Weights of a small contrastive audio-text model.
Training: 2600 steps, batches of 128.
Data: trained on short read English sentences (LibriTTS-R), 26041 training examples, 12.8 epochs.
Rows from block 2 of the text encoder, named by matrix and row number. Each number is 128 + 24 x the weight over its row's rms, rounded and kept within 0 to 255. All counts start at 0. Numbers have three digits each. After the name is the row's rms in percent of the matrix's.
# proj: attention output (text_encoder.blocks.2.attn.proj.weight, 128x128), inputs 64-127
proj.0 089:151117136073129128123106075122083140135114164109133136086151145161144097124103129100142140108168135201141146128130087119157138160151103099152163125145132119135119132134100154133119106127144134
proj.1 090:126120094133121127153110143077144136094179130115151100094132160152110098103121124166123092153134155137126128137130105132087147176127165138095138097094111149134148135138145125110132176120119155
proj.2 098:143111157090105089117181107165106160142124117106092171170134104132124115121134153152123121168101114130158158136108142122181120099159121121123139166155128106120152104160108095115141129148112175
proj.3 090:155113132141138121126154130166090165150128078137128098109136117137123150126077175098084127151116074136145119119116150076156110111162119114105173115122104153113132155121122106156076132131155059
proj.4 092:202114108105134146110113133065140088132119151150131101082082127126114127140151101114123080139107119107136153170127114087099114132122135105132112099117147123158119136125083125133106111174125151
proj.5 084:109128106151120126173128113088124117109113143117109124113167123143155124129189154156162128151131141138129135127117094090123117150180149139090103131123107115128133106128134178106134127141091141
proj.6 091:139104145143128141091132133061160127118157166101159147118102101116105138158101153111123157092145147155127127156148130139110147149194111144122116107113162135120108132157164126129138135156146125
proj.7 103:156155166133133153106164139109094141111118122113139172139112120130140110123127122080109143120146142162118144135113102114115144146120117182174160129145148142188120126128071148155102118074101123
proj.8 103:093141118119140122123171191125102141078098173115157119131092131143116117184134155137121129119177122121106107126123108123100136093131082127163130141093156152144129158102185135147153135100119140
proj.9 093:139101120161158073099127133098128143131140126152157093108138179101115139133127135137185163143133118116099112162116136140105138115110147174130092153118132161134133109114114130150155153122112152
proj.10 115:125143129127109161095083094163156085103130140123154162162157078168141124099116090100138144089103150138123105108166123143117131162150104117124152091101130117153121174142213129103099121148138116
proj.11 115:102138096164104154123075102110140074154151129187102125129090136132133156112116160134124115117115102113152141134132158085155138146139110069141152170131106077143151129148130140088139149139137124
proj.12 104:077152139153157138111130149123159122086123121105145168152118146139129090114126148098140174087170152123133135099141127137064142128150084123109144092096152136139130214133166129128115120093136096
proj.13 102:135108147135136146132129126151104144120147179145105161133137162152078146156120085112109084148109119106139122150124137116145182082156147128161116177115156144143111076158071114132136136120138177
proj.14 107:143114125125129147104130126138116105119113123116136159139127107129132130142108138139123103188087105131124124144099163134177090144084119143087134125133119127154088090129166116133152127138125127
proj.15 106:122135119111135122138153119128107128090129140086145082121152135111138105148126113171147113142101146149119143117151099147103127169133166162127122112127098147091140100155124087119166159147135120
proj.16 111:093106134143129130145099115162169122130167071169117121131152149082120127116106121138136165122125114128145125112130154175125156128105165146146139156132162150123150131117103123116123144106120115
proj.17 111:144120128102117116142132161134111168127119172109140164150155144154158118113112139094130092153128111155148159149113117077149089113155085114105154092139113130156126103160079151118121173124094137
proj.18 114:135133085139149106136131147118120174142129121112143132149159123116188118097172129162163126134140133152092128144140088117144094160139151097115118125132121169176151094151096139117130157146097137
proj.19 095:106114104136107146121123094146116082132140125162150125129106180135141136121148087164130114192106111093154147130140139141123114132119116122164155169138126132132136166121161141134124127086126124
proj.20 100:125094139106150105131170149095137114094137102083104089134131134132106125145115198151127123135134162114085154110136137090084095154121077144136143139120142119132100120129133133136127118155145130
proj.21 107:121094116161118125121115138160160138114125146130144079151124155119160144137143141167166106122182130119131133109143090084129128141145078097136148161126101132148146109144114117127129144141107138
proj.22 095:119140146087148076108164150182098127117107188111112154176116134131134096158132078061094104131098138134141146103118127124128144141138128127117142142138141105169140107124142131117131136114111114
proj.23 104:093125046107113126143093142103149123103123093134145113134127111075103180162111160171139158130147127132141110177104140148101120153115124107092113120123118123124142128152164115121081152133113133
proj.24 103:053129142125119144065133134183136075147119107112119113127145112143100106126105132111109168095114136057147135120146127159129161108148158116161102169147105091091126108166156092133150140145148163
proj.25 091:198122127104128140148131103137105188155124135119104135119156161127100176133121107118156125168088152134140133162120129091105109163108140169105118125115150183094134129114105141160115125124156152
proj.26 106:152136098097156127130148135101081162139143096105096143091127158129097174137120120136152150157131101169115115167105149127157087111095146141112127119122152138142076096109098116161104113106151098
proj.27 109:148102152135112116147166155131106167123109164105146169135125104136122132148119125123118132128148142196134103100134118072120101162135072153109173119103107106129142137154130167114125111114117131
proj.28 098:127131128168134155116082161123138105162179142150144163093138136151163117129150116123144124129137111139116112166153118125129096089130110140143087126168150126152081089114123190112120134155108153
proj.29 087:115106154138132140126125156118136094107117181143149101156135141138080126152121080115096113156140146140146159100143094119142118127147128132151164118153118114128143172165150159095139167119115097
proj.30 095:132113131130079113151107100134131128110058191121137147131110093117118151107144142113142121131093088124158094172107132134099103113124148117071139116156096150138140124135202119177112160152081112
proj.31 092:204123161124130109116150145120120152125153150128136098123093179126128111121138122183144127136137132159124104112122079146145143120126130138118106121118166144215090117136075124122129137121124110
proj.32 092:149123181130128142103164093210138137126110153088122187138188082108093151115134125115120133107117134165099120100166128136105108144155094150087156145084150113136140185133162140144103126170136114
proj.33 102:145122097123119141171073082104111099119164090171128130103111183130137116101122109123118105121111167106157149107076136133160171118121189115154136141148114130151108107120096128112155139124093130
proj.34 106:168151149143124105116153177146122133132121150131134119122116167144126131138142128142187128176142125153094119169101131110142105141121152164133124133145093125111103059137070115145122147109119136
proj.35 103:165150120137142120132131153140110188154161131103121098068136109130131156139144155121128158075146114109146132103128160096118125113118100101158155132151107137130156122115073151137093132128119102
proj.36 099:134173117135114122116131111112109124123147102149172119137158143088154107096193125117145159110176154147129130104190131183130127165103125143138137109125144146143119173111097130138126101090120147
proj.37 098:087089109136140140129145130127132127116083160085131131144102106122176121139106159083092127131118128129114130160131113109107146104149139154124112113107107104114142179084187108125092135166161090
proj.38 100:127113142083116118112135090127150141093094144076127181133110132098116130123109153106156147123107127122130117116142160144155108106127125132123137141150140125093157112126102115132140107175152132
proj.39 092:104110149133099105095139122148147130130150090134116125119091102130124141126104111111112110135138154117171149079144135119104126144085116134144126164132174105146103144139101118141149134134125163
proj.40 095:139113164121137124091130120134134120084122129106105154145156109105154148131163119146142122126144163089148143092144094147131168109134149134152111137144139111120123175159090135170140150137115140
proj.41 103:155179114107122160177087067114117120125181141127115119107113125139160130146099086099108103114110097114114140130114098114124138170127169166117097081129135136135073115147118128112130108085113158
proj.42 090:127163091114106145122091114090152095118165090131156113112100107139160146106135111130160136124133139128118096136114150143138125124114155160079118119112131158135105118134133090173148146133156171
proj.43 105:101142103101116114123110160153107139132132129107155127165135099113129158154111104138146110158138123136118141174150133121146100135119137093109119078142100140145121164138161168114095108120138135
proj.44 108:107086132097106153137091179102142119107129133150107080143139116111144153142178118164125136111166126136124142118144094177156177108152123146168100161142131092115119135195176105094142150109138158
proj.45 103:091099123163129137145140178097151110096104127138104110145102142126151091118141108141091072131097151136120155107137096116108137132158129132200181087108103124107094138117131130107172114141149149
proj.46 109:114146087116171117149116109164132148131189150119127116130146141129154142128128119140102122103175129092153169118126123096119164158175128124112121130114134135142117146115134139119143133111138150
proj.47 094:128156127122120113117129101163099183161140163079114206149125104143158115097132156133136120135123120116139107081133138103117121142125113087069170127135121133141117139136114129138117125124133110
proj.48 098:168153108135140114163156126129101184150129111120117144129117131140173093126156147103131140138136145158114136123158120088148088136147072096105148116143116136147146113166092170125136139097130102
proj.49 101:109127152112089130102111110165110073136124121072148143127119086135116126101082131108137141087128089122105144114179110123152080147124124135080127157160133123133148101103175144186084131152151119
proj.50 106:148133174099120111117174162194071165153105152110136189142143114155141105117149121117147122145154166164129125127139119094171090138128081128173145151144148117150107166164139132122149137129119117
proj.51 099:171107139146158099123152152165096119118156128179166123097103157120121123143149125151176172101100123127133134176120121202107184141118147123150075132130169143127116101127110171135129113129136159
proj.52 107:166129144120152117152147141156141137136119175139119170135145107129120111161102129107107128128122166098167170074116146073157142142141099120122136127123125108145153155126121121145092135111117135
proj.53 108:083143141164107133159133132168122142175130130144104122108098147177155119133130119153100119137139118127117144116128169113115101107121092139164184123175106090108140132176101137124120156105119110
proj.54 099:107136156132124145129150134177148181126117115130088078113107127151153136137142104167100105102173154129111131099134083106119139142153140101143130127110088072106157150120106124126157164116129138
proj.55 096:134143133147137133096120089142139142167207110159136114095142119119136152123133121132154118128122132127143135102104125113146163109086136133143120124171118139101153128103090098124152163136143138
proj.56 099:149159145129148115081174150134095119099116141107114168134103138124122096159080116167159144155137093126139109159090161118148126086116165133133111125127151153124122085112130128152106129125129122
proj.57 090:132129131139134167149097151107127130105142193137112094177089116168084095134138129170123106154154103114133125101101140139145156123119183164124134107172099129135101084109073083168102129122105133
proj.58 116:097141096123105154153099120137181067126159076163138077102129124129130142104140108094164143099117145110128124107137117153125169157125161133120085137123118140163123123124180129131130128146134117
proj.59 091:151152093152149124169131117113161168144146162137096068090130113150157143164138146129109085131144147099151144122123104110100165143162116121185091152145129126142087145151108132125118137133111118
proj.60 080:104107132150151138128112160104122093120117122128121143122108133132184116110116121123074124121111156154127162135119142150127128117136100128162151070131111104103158161096108129091147135102145146
proj.61 096:158152077136150107148092146106123121112144148140090116139139125131087162143114107172124135146123075160094116118099142145124106138084184131089099124118120175144157111112103139159090084100130159
proj.62 109:118104103131141147161060117107120094109165159140111117093099126166145128108115099146154124108115131098098120122110113126122165122150146114131073115126121128123096110125116121117143122093136168
proj.63 116:137125152059132098157156118111128149119123123072104169142141139095124104087109138114113090139092144156078135127162136090137102137163073126111125133122124087098144184176130128115141123157135157
proj.64 100:071086143147112162095114123099157099102135139142163103108091165108097155144132149117117127092138160076138111101132168162132132070119145112160137093109118152106154139131159139116138137140102134
proj.65 106:126168100107103117139094130147150140121150060168166073130123122110128156106151103132167146080151137140106131147171088143127168155106140147139117113134118161100093132126133126120125126088143114
proj.66 101:098086115153135143120117149103154091112094135156139121112121095145099102148129130131103122131122097113158125094130187130122095093131117093124135131106118098099158122143167101131118110163159163
proj.67 110:131142111105109118112098088127139115115167117100146141105133166060118122076126135163173159115122116122113122141123160174150106124104156125072125127111186170142136108081142108126100149130172132
proj.68 097:091122121140116148108134142097144097112097132161155101146100105136128136107115128143129163128105095166113099165098144206140145101133167116091149148155119136109152106128152149116114113138124122
proj.69 095:113109142138125147097187179141173098143121158159115134143153142122131100106139116119129139109148173164124124102124101121116137167125091122158122142148126094131107153172126150135118098092096128
proj.70 100:133135128074100158100103174116122106102139170119161149130118148116139083122109152129127120123127130095135094148134169147139154134127115089103142117118125147133149109148187108135081152108136106
proj.71 106:147151170126117105155171106174085168161119093152098128152154115119126159137153144170097132156110065139146151080101162167154113080096160145123134127160105097103177089141138081136140112147134126
proj.72 106:123164066152128095157091131125124147090152100121190124111159134125146144125153133111159153119141153139106092140146121126093102113114092090079100101091145160131146164099134128095096099102175146
proj.73 101:086150086112126156164068114087134116102131145143178132118130117101145121091137141125142150105181111164125131103140112110141134129151130118129113091103129156148137100135137173104136142145121117
proj.74 102:138126132129125136109129110124106131115101120118113157130123072139109135165111117078111092186108093146162163129089156096128117114110123146120148099126114132130133134155162111137112109145171093
proj.75 103:117116166123111131055137127166167122156117151120137123127111146117146121126138145093106131113156145122134114130121144194158113109118138108159141177186136096091152162110115086163144123170117136
proj.76 102:127121171133136103129173125156093134144083095124125124174134162130109152187154159143125108128159086129139140154087158157145143087091141186131099172120127114140116114118165125172111100113124083
proj.77 115:115119108109108110135119116095132106084118168101156153167122102125125134149103175131094108112139171121098132133168067091114142150178107092172126101125107105120079169103134167101145105137142137
proj.78 090:155167091089134147136089176111111119118105157117111119119134153129122152179120110170158089121166107134110125124131138122155160126172125164152113141127156145159122164117112118131125121128159150
proj.79 109:112087145153140064107171138114144151118084149125134108148118083094082144140148150163124159167130121108121128162136105133105095119131142141141114171139139128122149066121151134148115140132104129
proj.80 092:133188153113136137148144141127136076121180125177147101107142169152155130114132109127138111089121154132146132138168103103147144152133128151138122107129158165077073158144091120147165151115148130
proj.81 097:114115141151143149116148133155141136135143121157113193163163168109090105135125144138137141131174136137123140163125116091147086122128105109143136143086145121129128133123091162142126093108163152
proj.82 094:148159162105142138088151132144126156121125136115122157137113124133107099134112133170104149130111174141137158091105117124152173137094153160166128134135123128138106129103078141155168133104099064
proj.83 096:160118135117092207146131153138115152148124174125132120143134097133133111129143140118107123136117130131158162122140147116136108085143101105123155113150138106114147131123139124109155089153130092
proj.84 089:112121150151093111138164098125140166131090129085116105147113093128167141120128165110087132151158143098130131135149154136126134137137093087103145078102115135106119141124132104082127106165160134
proj.85 112:174132130131129107134145134111162154127139144110122138160146092106153180137134148158108098095133099136108142127135125049147110101171126104097112138132124127166140102136124167136095148152136145
proj.86 101:156160107158132123175145121122122102125130115133150098131126096113104137127182138116133156129151123145119146132111107138147150162115190162154128129162136127145097107115150156144144162091113134
proj.87 106:134142112099115107152108112138151099129164088137118122106152151153099139128102069112101122122088128132108129139142122132146157126113169147133120122115091108110132116147126132095133179136106139
proj.88 090:098141127116138107101186131173109151116121098111127077120128123084133131116166163200132200127142108147097107134143131118109103128105128106101127148128120155080153127139195092154109141128143132
proj.89 108:156107123109172107130139107124136094122131093107173143106161153128108084161107099101152119117094153127086108114129099151167111136108155128101097060114167143122113164104134136111149110144137135
proj.90 107:173115138128112129121153082137152129111148131123141154165119091132055108075098103106152146158061153138100155081131120125140135160132138135102135095139094115136115100152136127097160159113119113
proj.91 102:144152114151173110090181163113122147101062146131138096154122124121117127170123167214140157140185127139130127139122116121116134123119125120127110128116141142121133158101156099163128118127139131
proj.92 111:154123169131143101123168129127098154134099126108106132140168112132129138109147151117089117135130152172111128134131112109128089103130074130157159175150135127137094074148100139130098104177133128
proj.93 099:137118119100133124154111069116138134133147137104088171131154121160144168123143111118111113188113131126118107141123143089138127136158132097095108054109120135094137148121158146102125110106163105
proj.94 096:083136160134112136070119089143128115142143107146127108173095130138108125116161126163135171152137125104159121126109129118152121106109110106107135154100128109148124119158116138153170120146131120
proj.95 095:121105135132113132161134179130147178159101156105104149145138132123132124115126161122114109128131105161123095140113168103146094121129069126112192202153112088138152118160100128107106151138076141
proj.96 096:100156144110137119119138106171140130145143087155121138138149113107127140146143120092145150135105145157172178085120140139150131104118131169147144130138106146090115094119122105135158093072136144
proj.97 094:143150109120087157086153145112123067101124152124135137123084127124135122157087122103090118142110115112133141129109140119112145110125136163109127132160140128079124148112145088128175117140130147
proj.98 087:157145099091129100130114150183105132120148126118127114140144125138123088092122090142164195095173112135063154134123110098176157135129131143115110131110141131171126143138085142107103106123101113
proj.99 088:144122055141091143120082136113094140150117080139102120102131142106158156166128106178169132170152090153120091099105154156149123102114161144138115113111117157125125148102136116137095148158145095
proj.100 103:060140121124116144146096096127158112114136054177113107134144117129136167142153116134122137128124109113137122130082152154122123075139183113127115143109112125111166120113153083119129125105161145
proj.101 099:116124141147124116129165062178114136160156138136085163106158171140113147127121087105112111156096072096161132120092170162127104122114173122102146112122123140136148070155132118139119131160129137
proj.102 096:153098151144142093106157133137123175129125132109093116108104132175101146155105135115109152130119099124121154120116155109168117097115125164140141149154100138080134113140139128131144122166175143
proj.103 097:100104136179101126107124138098126137109123140128143119133080145105119053147092158134114122115135126136110108133137126142127087122156085122135148124134128140121144093165126097148121145166100107
proj.104 095:127139160154146123111130090144128137168153118116111136104127107135145112116122134122110146130109142096124123119151155077092089155175108060123151140132130136142132163138145107138115141113187154
proj.105 103:081156132194116134108102147099148078094098092188139103159127081124105119162124164119105144134100135124152164131132159158113155124142142176203150153148117099108164131113127120168079140158135128
proj.106 119:131091123113113124134097111118155116106136114131137121121139125142105146128094107118103112136096131115128145158108166167149163070107136117161123127137111139122110126088124128131143127112148134
proj.107 095:115141103118106131148134145071126116103088140117127108104132086146129158163148120099091139124137162134123098131145134145095160135127123118156093131103111107084107121091139119136159125107130127
proj.108 109:074138078132110146155068133108132099108128132135107124117137135120138141112152136114135129117102106063170126129106161120105151108121150107113098146105120154132151113095184123166118172103154109
proj.109 091:149111147161136160109167117197155172149171139165100133102150138105128143119117094126128133121146148108137125161146097076115127144169052102122153088132155087184119150119082139138108123146110145
proj.110 084:148114116145136114108093167102106128109142116162147100112114123122091157102115152120099159118136080134143123127131153131129134132134178146151118108129130140127136147137145091160164146137164138
proj.111 099:145120104120140150162098146155120152106105131157125106101083119156169108145131125122125091153106138117093159138071141100163145106118116075144142111105138092125137187106126132095111126104131137
proj.112 105:157118169121127150099126127175142116144127098125100159142143143130123156139103098090130121158100149123132135117127147115112115118118156166092113146113131165150119108127129121126146130091139143
proj.113 106:111147165077124110169152107201110130152131096127135132131130132172130114113145101127123119130095139136139128099179112122123121140138117128172177101173116106124131166130119127055165110123140151
proj.114 101:146160116143142163162112149088129078078158111147162064094094168145115142127167119147140125126138101127108160139148108167097174130128173168131095134119151148145134147094124131142153140127162120
proj.115 094:091093152115138142142157145106125082105139129157129090117140123119113112067182124145142147107110181111126147123126161161144142138089125128146098136125128116103133135133119134106166098152142129
proj.116 088:162117173153124122090148133115105203162120086115150128112146135113119153147127138110106182127165152162131127126129160104098084119104106129130170137124157139127116100108136131137087131150117112
proj.117 101:163150096105141137148114132124155097125170140127159117120122143117126111122138139136196163110138146167107090146126108120113110139135143130109119090096144159184097128161132160122098166106113112
proj.118 084:115120134084085089113121091102125142170104143109135164118093122128126109152104123081105127163103121114176163142117156108140141083111140118161153108126098115130105133085136101114145084150148108
proj.119 105:151132154138149128126146127195152152173153151164096110085146158136118149118145113132104126129142118161121147114129144080140148124159091109129153140139147141102175140112144113152136137117138102
proj.120 079:147130170177156118112164155129109139129136085185092141100116146130154167177114165179105125142103132077150106124125114115135121109102092142126139177128120144127154163128139121127130112141111110
proj.121 099:098120116112111156131125104129112109125130128157166082131147153112152115114147134141159118153136169161113118121125099139141124157127114135129129123144129147144158123182104120114132109124138097
proj.122 108:077121143118138134101123092139139085079124129108146181156114119117110078107106143103143129118109117124128110136155158141086111148148109112084116101101158167137145171142166135092120136138131136
proj.123 110:155136133126147125118146143111123143165133139173156078125138131137119148157165157155158140109152126115153127064111119148118146111096162132159129117139170148091120136107076145101174118093156150
proj.124 085:140123115091130150152117078154097149137131126136151150116125126134157055108119113110129113117129154123149121140099138139169077104122114092125086131132120122090144139117134115126147109122171090
proj.125 089:159086154136102149102107150120152154109125132122173142155151095135139131123133100087133115113119145142125139107138117111106127147135099133102137091129142131171130174119131165118068129120079119
proj.126 097:130097091161125113094117108097140052112120148118130103129099105118108166113115153139165152125157133132127119132150136145104111113131158150114121151101134128141122136120165121144118174136087130
proj.127 102:092122144119149130124109117147151068090146116117177152150143136130139060131126118093147132126147170184143117121150098127146104156140107137151124119138107105111106124156130189082192137131093156