python train.py --dataset="short read English sentences (LibriTTS-R)" --win_length=512 --encoder_rnn_layers=5 --text_encoder_causal=true --text_encoder_mlp_ratio=2.67 --text_encoder_bias="all" --text_encoder_positions="rope" --eps=1e-08 --warmup_steps=520 --weight_decay=0.1
Rows from block 2 of the text encoder, named by matrix and row number. Each number is 128 + 32 x the weight over its row's rms, rounded and kept within 0 to 255. All counts start at 0. Numbers have three digits each. After the name is the row's rms in percent of the matrix's.
# fc2: MLP down (text_encoder.blocks.2.mlp.fc2.weight, 128x336), inputs 84-167
fc2.71 096:116153158121095178067118086126114142032127118097155148146158170159133131122088179140143159099098090136077153125130115113099159124118082051122178054138086186152121124161116161106143095119164075122126130089107138153129100146119124134097083149101107133148
fc2.72 104:193105045192094142160149158202074124129128163168127173089072120126108103113094137118150147071146144144180104126119121156172101153124138113072166168090141087125166193134102066142167231126115132119137118108166096165143098106138129074213163149140141143162
fc2.73 093:133136125135151147160125112106114139096162108139098093148181100143117098161182180163105105117104132156166152134111131100176084123138128091088126169127134109122094154122144119148162155112147136129202111158172085093103145166169153108143109116169136129109
fc2.74 090:181190092108157133129128128061103117184097142140165188127095139164157145167087130120118112151187122126140130085098163120178139094140125091153167069141115139175147082152072145189205080109148128160107075168158123113072139134149158145074152116161178144146
fc2.75 095:095109165132122130173125096080166108085164126122141149093118134146161094124126097197121063131128166146106148142074171130128132114164151130152115122080156192123115114144105134102056188106090139126115134121093138134115142194134115154057154131109118153110
fc2.76 104:145148125090134125182112113161115086201161111136101102125121140135159137172209082118199108157084151082169132136132109098143100078160114137126116092126117081175171056137137145125233091147126112179140104163181149090066142118209156164151190112096138117114
fc2.77 107:126098137155116162147136173176069118223087133108097074103148138125167166141109109179130112070141103085196096135106085132214111111164127155188157123154119091085145074154140125117108131064138104077092092077166134167185103063060161088159120145130089089102
fc2.78 087:100103174130169148169136192103101097171126127087137104138140156194125154237110157123149131136094129114120100136091103151122111051147096129115120119120127083098152050185083134121122139136118100093076079112143127163155094131119123155121143168122123151114
fc2.79 096:131159212083093121169084153174136171141059106144103153156102147134094148115140128139153081153144102118146128165128176143206084075209111132111121059102115137143108081138161161127131135151178158063132099211126095126171077129129119142110116136138163140123
fc2.80 099:165101121134122084161178149087181100160101188123173136153204151138096058125118193109125133144094147141175124147154110113094105203094153152093158125108128071192100089118148172084069184143155105137190108092145128147147141188128144102134141115118109179128
fc2.81 109:046149150115131095146086127125138138119147135146132084124078148133129133128123111144115086144079117091098151146092118053162150080115133184126099114085146166088121197097049160147130096224117151096117163127064134091141198142150108089097111122088074125165
fc2.82 105:131162148083163135106123088094118120154155115119147144132116161166079195179170153137138085155119087078063148148123129094063171118186144148121095157171073121105121086076153203129159077119082091127126127074080136131153118161115196175095118126127037140142
fc2.83 100:072150103184198104170153097157115082080145157108176145112125096103087091140123163142047164098155130117088107093160055127102144064144149102106102122126139131083090072117171150156107114163086115163160195104119134105160132185116118088117146125193112218121
fc2.84 097:217099174139139151104151139199143140042094116122195134155147093144148137158085136165106112172075120116118122116166123139101151149176124108136173167120132161159075122125162210166121155106187133105150104108181098156113095144237126108167081108165123116113
fc2.85 096:120095171133088171181148127170130094069101076119146062094082104105089123098094162178098169128120153091119179165126120091132156107112149149101131147102097142071141135083086165153088100107085131142155138112202105133059104115078144068144119130156146133137
fc2.86 095:138112079117149106141110145072153048122168110095139098162195102130098100190133175088125175133119114094094105131153160170111165150138131105102102165159123118155148130133146123168143087069145141120156120117146151145144088169160174083124109074172128148079
fc2.87 108:109055101144093148131120156153164116129151112093089126106128110101182099102180133159139131119076156173163133122144092187136137148152150150087116140131104155150127200153074143171077125140075162157140205142149104139122104132113130109152116110154136130097
fc2.88 098:205153119139105118108123126093114121196114166161128102130185146141100131149117083151107111118083150159189080154104172146152185131139080129134182144115171124184197160084080110134162127124122092187128103186151128134081146153194098149120176125128210134171
fc2.89 106:209109146120133139122150176093113071175140162130165189184141084134194099134121195103102094116104137136169060178134122167150105162107112112155092129130146098141153094124170144093131171120115140066146121179107136153153085123139130136165124117142139105100
fc2.90 101:149148098131140202117129130103094090131119131115040149106149176096137178128159127126153148118109078113125179069121144056165104113081118109125157143114048132114171170132177143151134132116126097112070160128053130089110152135127085165161119152175134190163
fc2.91 098:156142130081129097109087150174035131174145150117152155145138160136133130165116117143109081173107156195173143118157107115126116130163131167187099106095171121151092129169091109119124214103136118104126087220154168117146147101159088149058168117104097146131
fc2.92 114:084146145188178175143149106104177175091089094127154059134146198119075114155136118089086123152121080155041083153133114139070156163136140139123158146130121166139105151106091124151104103140161130086159092089141126119155159157135130160099106108135116122138
fc2.93 109:175123148114123106116124114149140076145102173140166135140161110173181145090114190105140213156162127136158069118120112134129119139165153122148125105123087072148109110134171130139132165093136115110195095154115102104138115092170160144128121177137168158108
fc2.94 104:086086129119083103109110097175116132125137103072120151100109113141133134063136143097131147146158137042092160148131128169112080150125180139128113161107132127113184171135148123143092087108097162155131171093198132153204106134164126080147119162102121135139
fc2.95 104:120152105110140142117157114126189192111144131155127157091205171125107126102092102097119083113132092163104138159110078074129142157127106090140104098112123150106091157102123136198179103154163144130115205085088094112166183124105149189101141149075119120153
fc2.96 092:100178079139109152155144150102076072097132068107113121113142141174101096114050094139152132021124073108044082157168135146093149128180082148121071184175124151133132109144117113108178083156083127143173125142063123152087146161186168103114140119091182158143
fc2.97 109:218129071181135103143147130145082083197101202118159055152159117150139069190099117098165111151136211150188133115143166136179100147101086087170170115153154061177173124188106137112098140158120107157133072164177120144105099103142145132129095123141159154108
fc2.98 099:135118143136096142092176096163168074110113086118150172144072109125131133070157113167065158181147113125089235114161198084124148138131239144063094104121120171097126172147130108124125178115138102146131157052058129113122168128166172130093104143138127125139
fc2.99 094:192118148116148153132129128053142154113098128115156121098160116072100095130117080113104190158105146131177092143132154098097133123164098153177123167143169143135085130118112168048142130085119143128131132125160118125077109164140103100156103128173164143124
fc2.100 100:155112168098099181136104114133126154208129125088131144112087112095179117078114105084170106128121131213144136148092100131094116096193186130163137110131157127103086148156139113117162126122164149137066084150119165123158121157162113123069110153079127122137
fc2.101 103:137110173136117129116122098146167163067024141083122128119183098123142127062066131122174141136166110190122136186126106173072089198136130080120204162149126147135148188127123180104154161130136105149137183101038152145154094094144116120166129150118146124119
fc2.102 103:189149090167090063163154120176109096183112144050141107143188142113167119127059181108122130107128142112180131106137101136133144177151146110100114121128160080168137099186184176119113118144099090150122146185111112124112122142122203135158111109118121130112
fc2.103 093:120152127126126127117170135109132156145110166112141147130105135083092161113136222143091145180104141146169173082077122162134134166137143156083122114192145129156102141130143064159112134101166122146118070149150095139183090144108178121098093107194147140118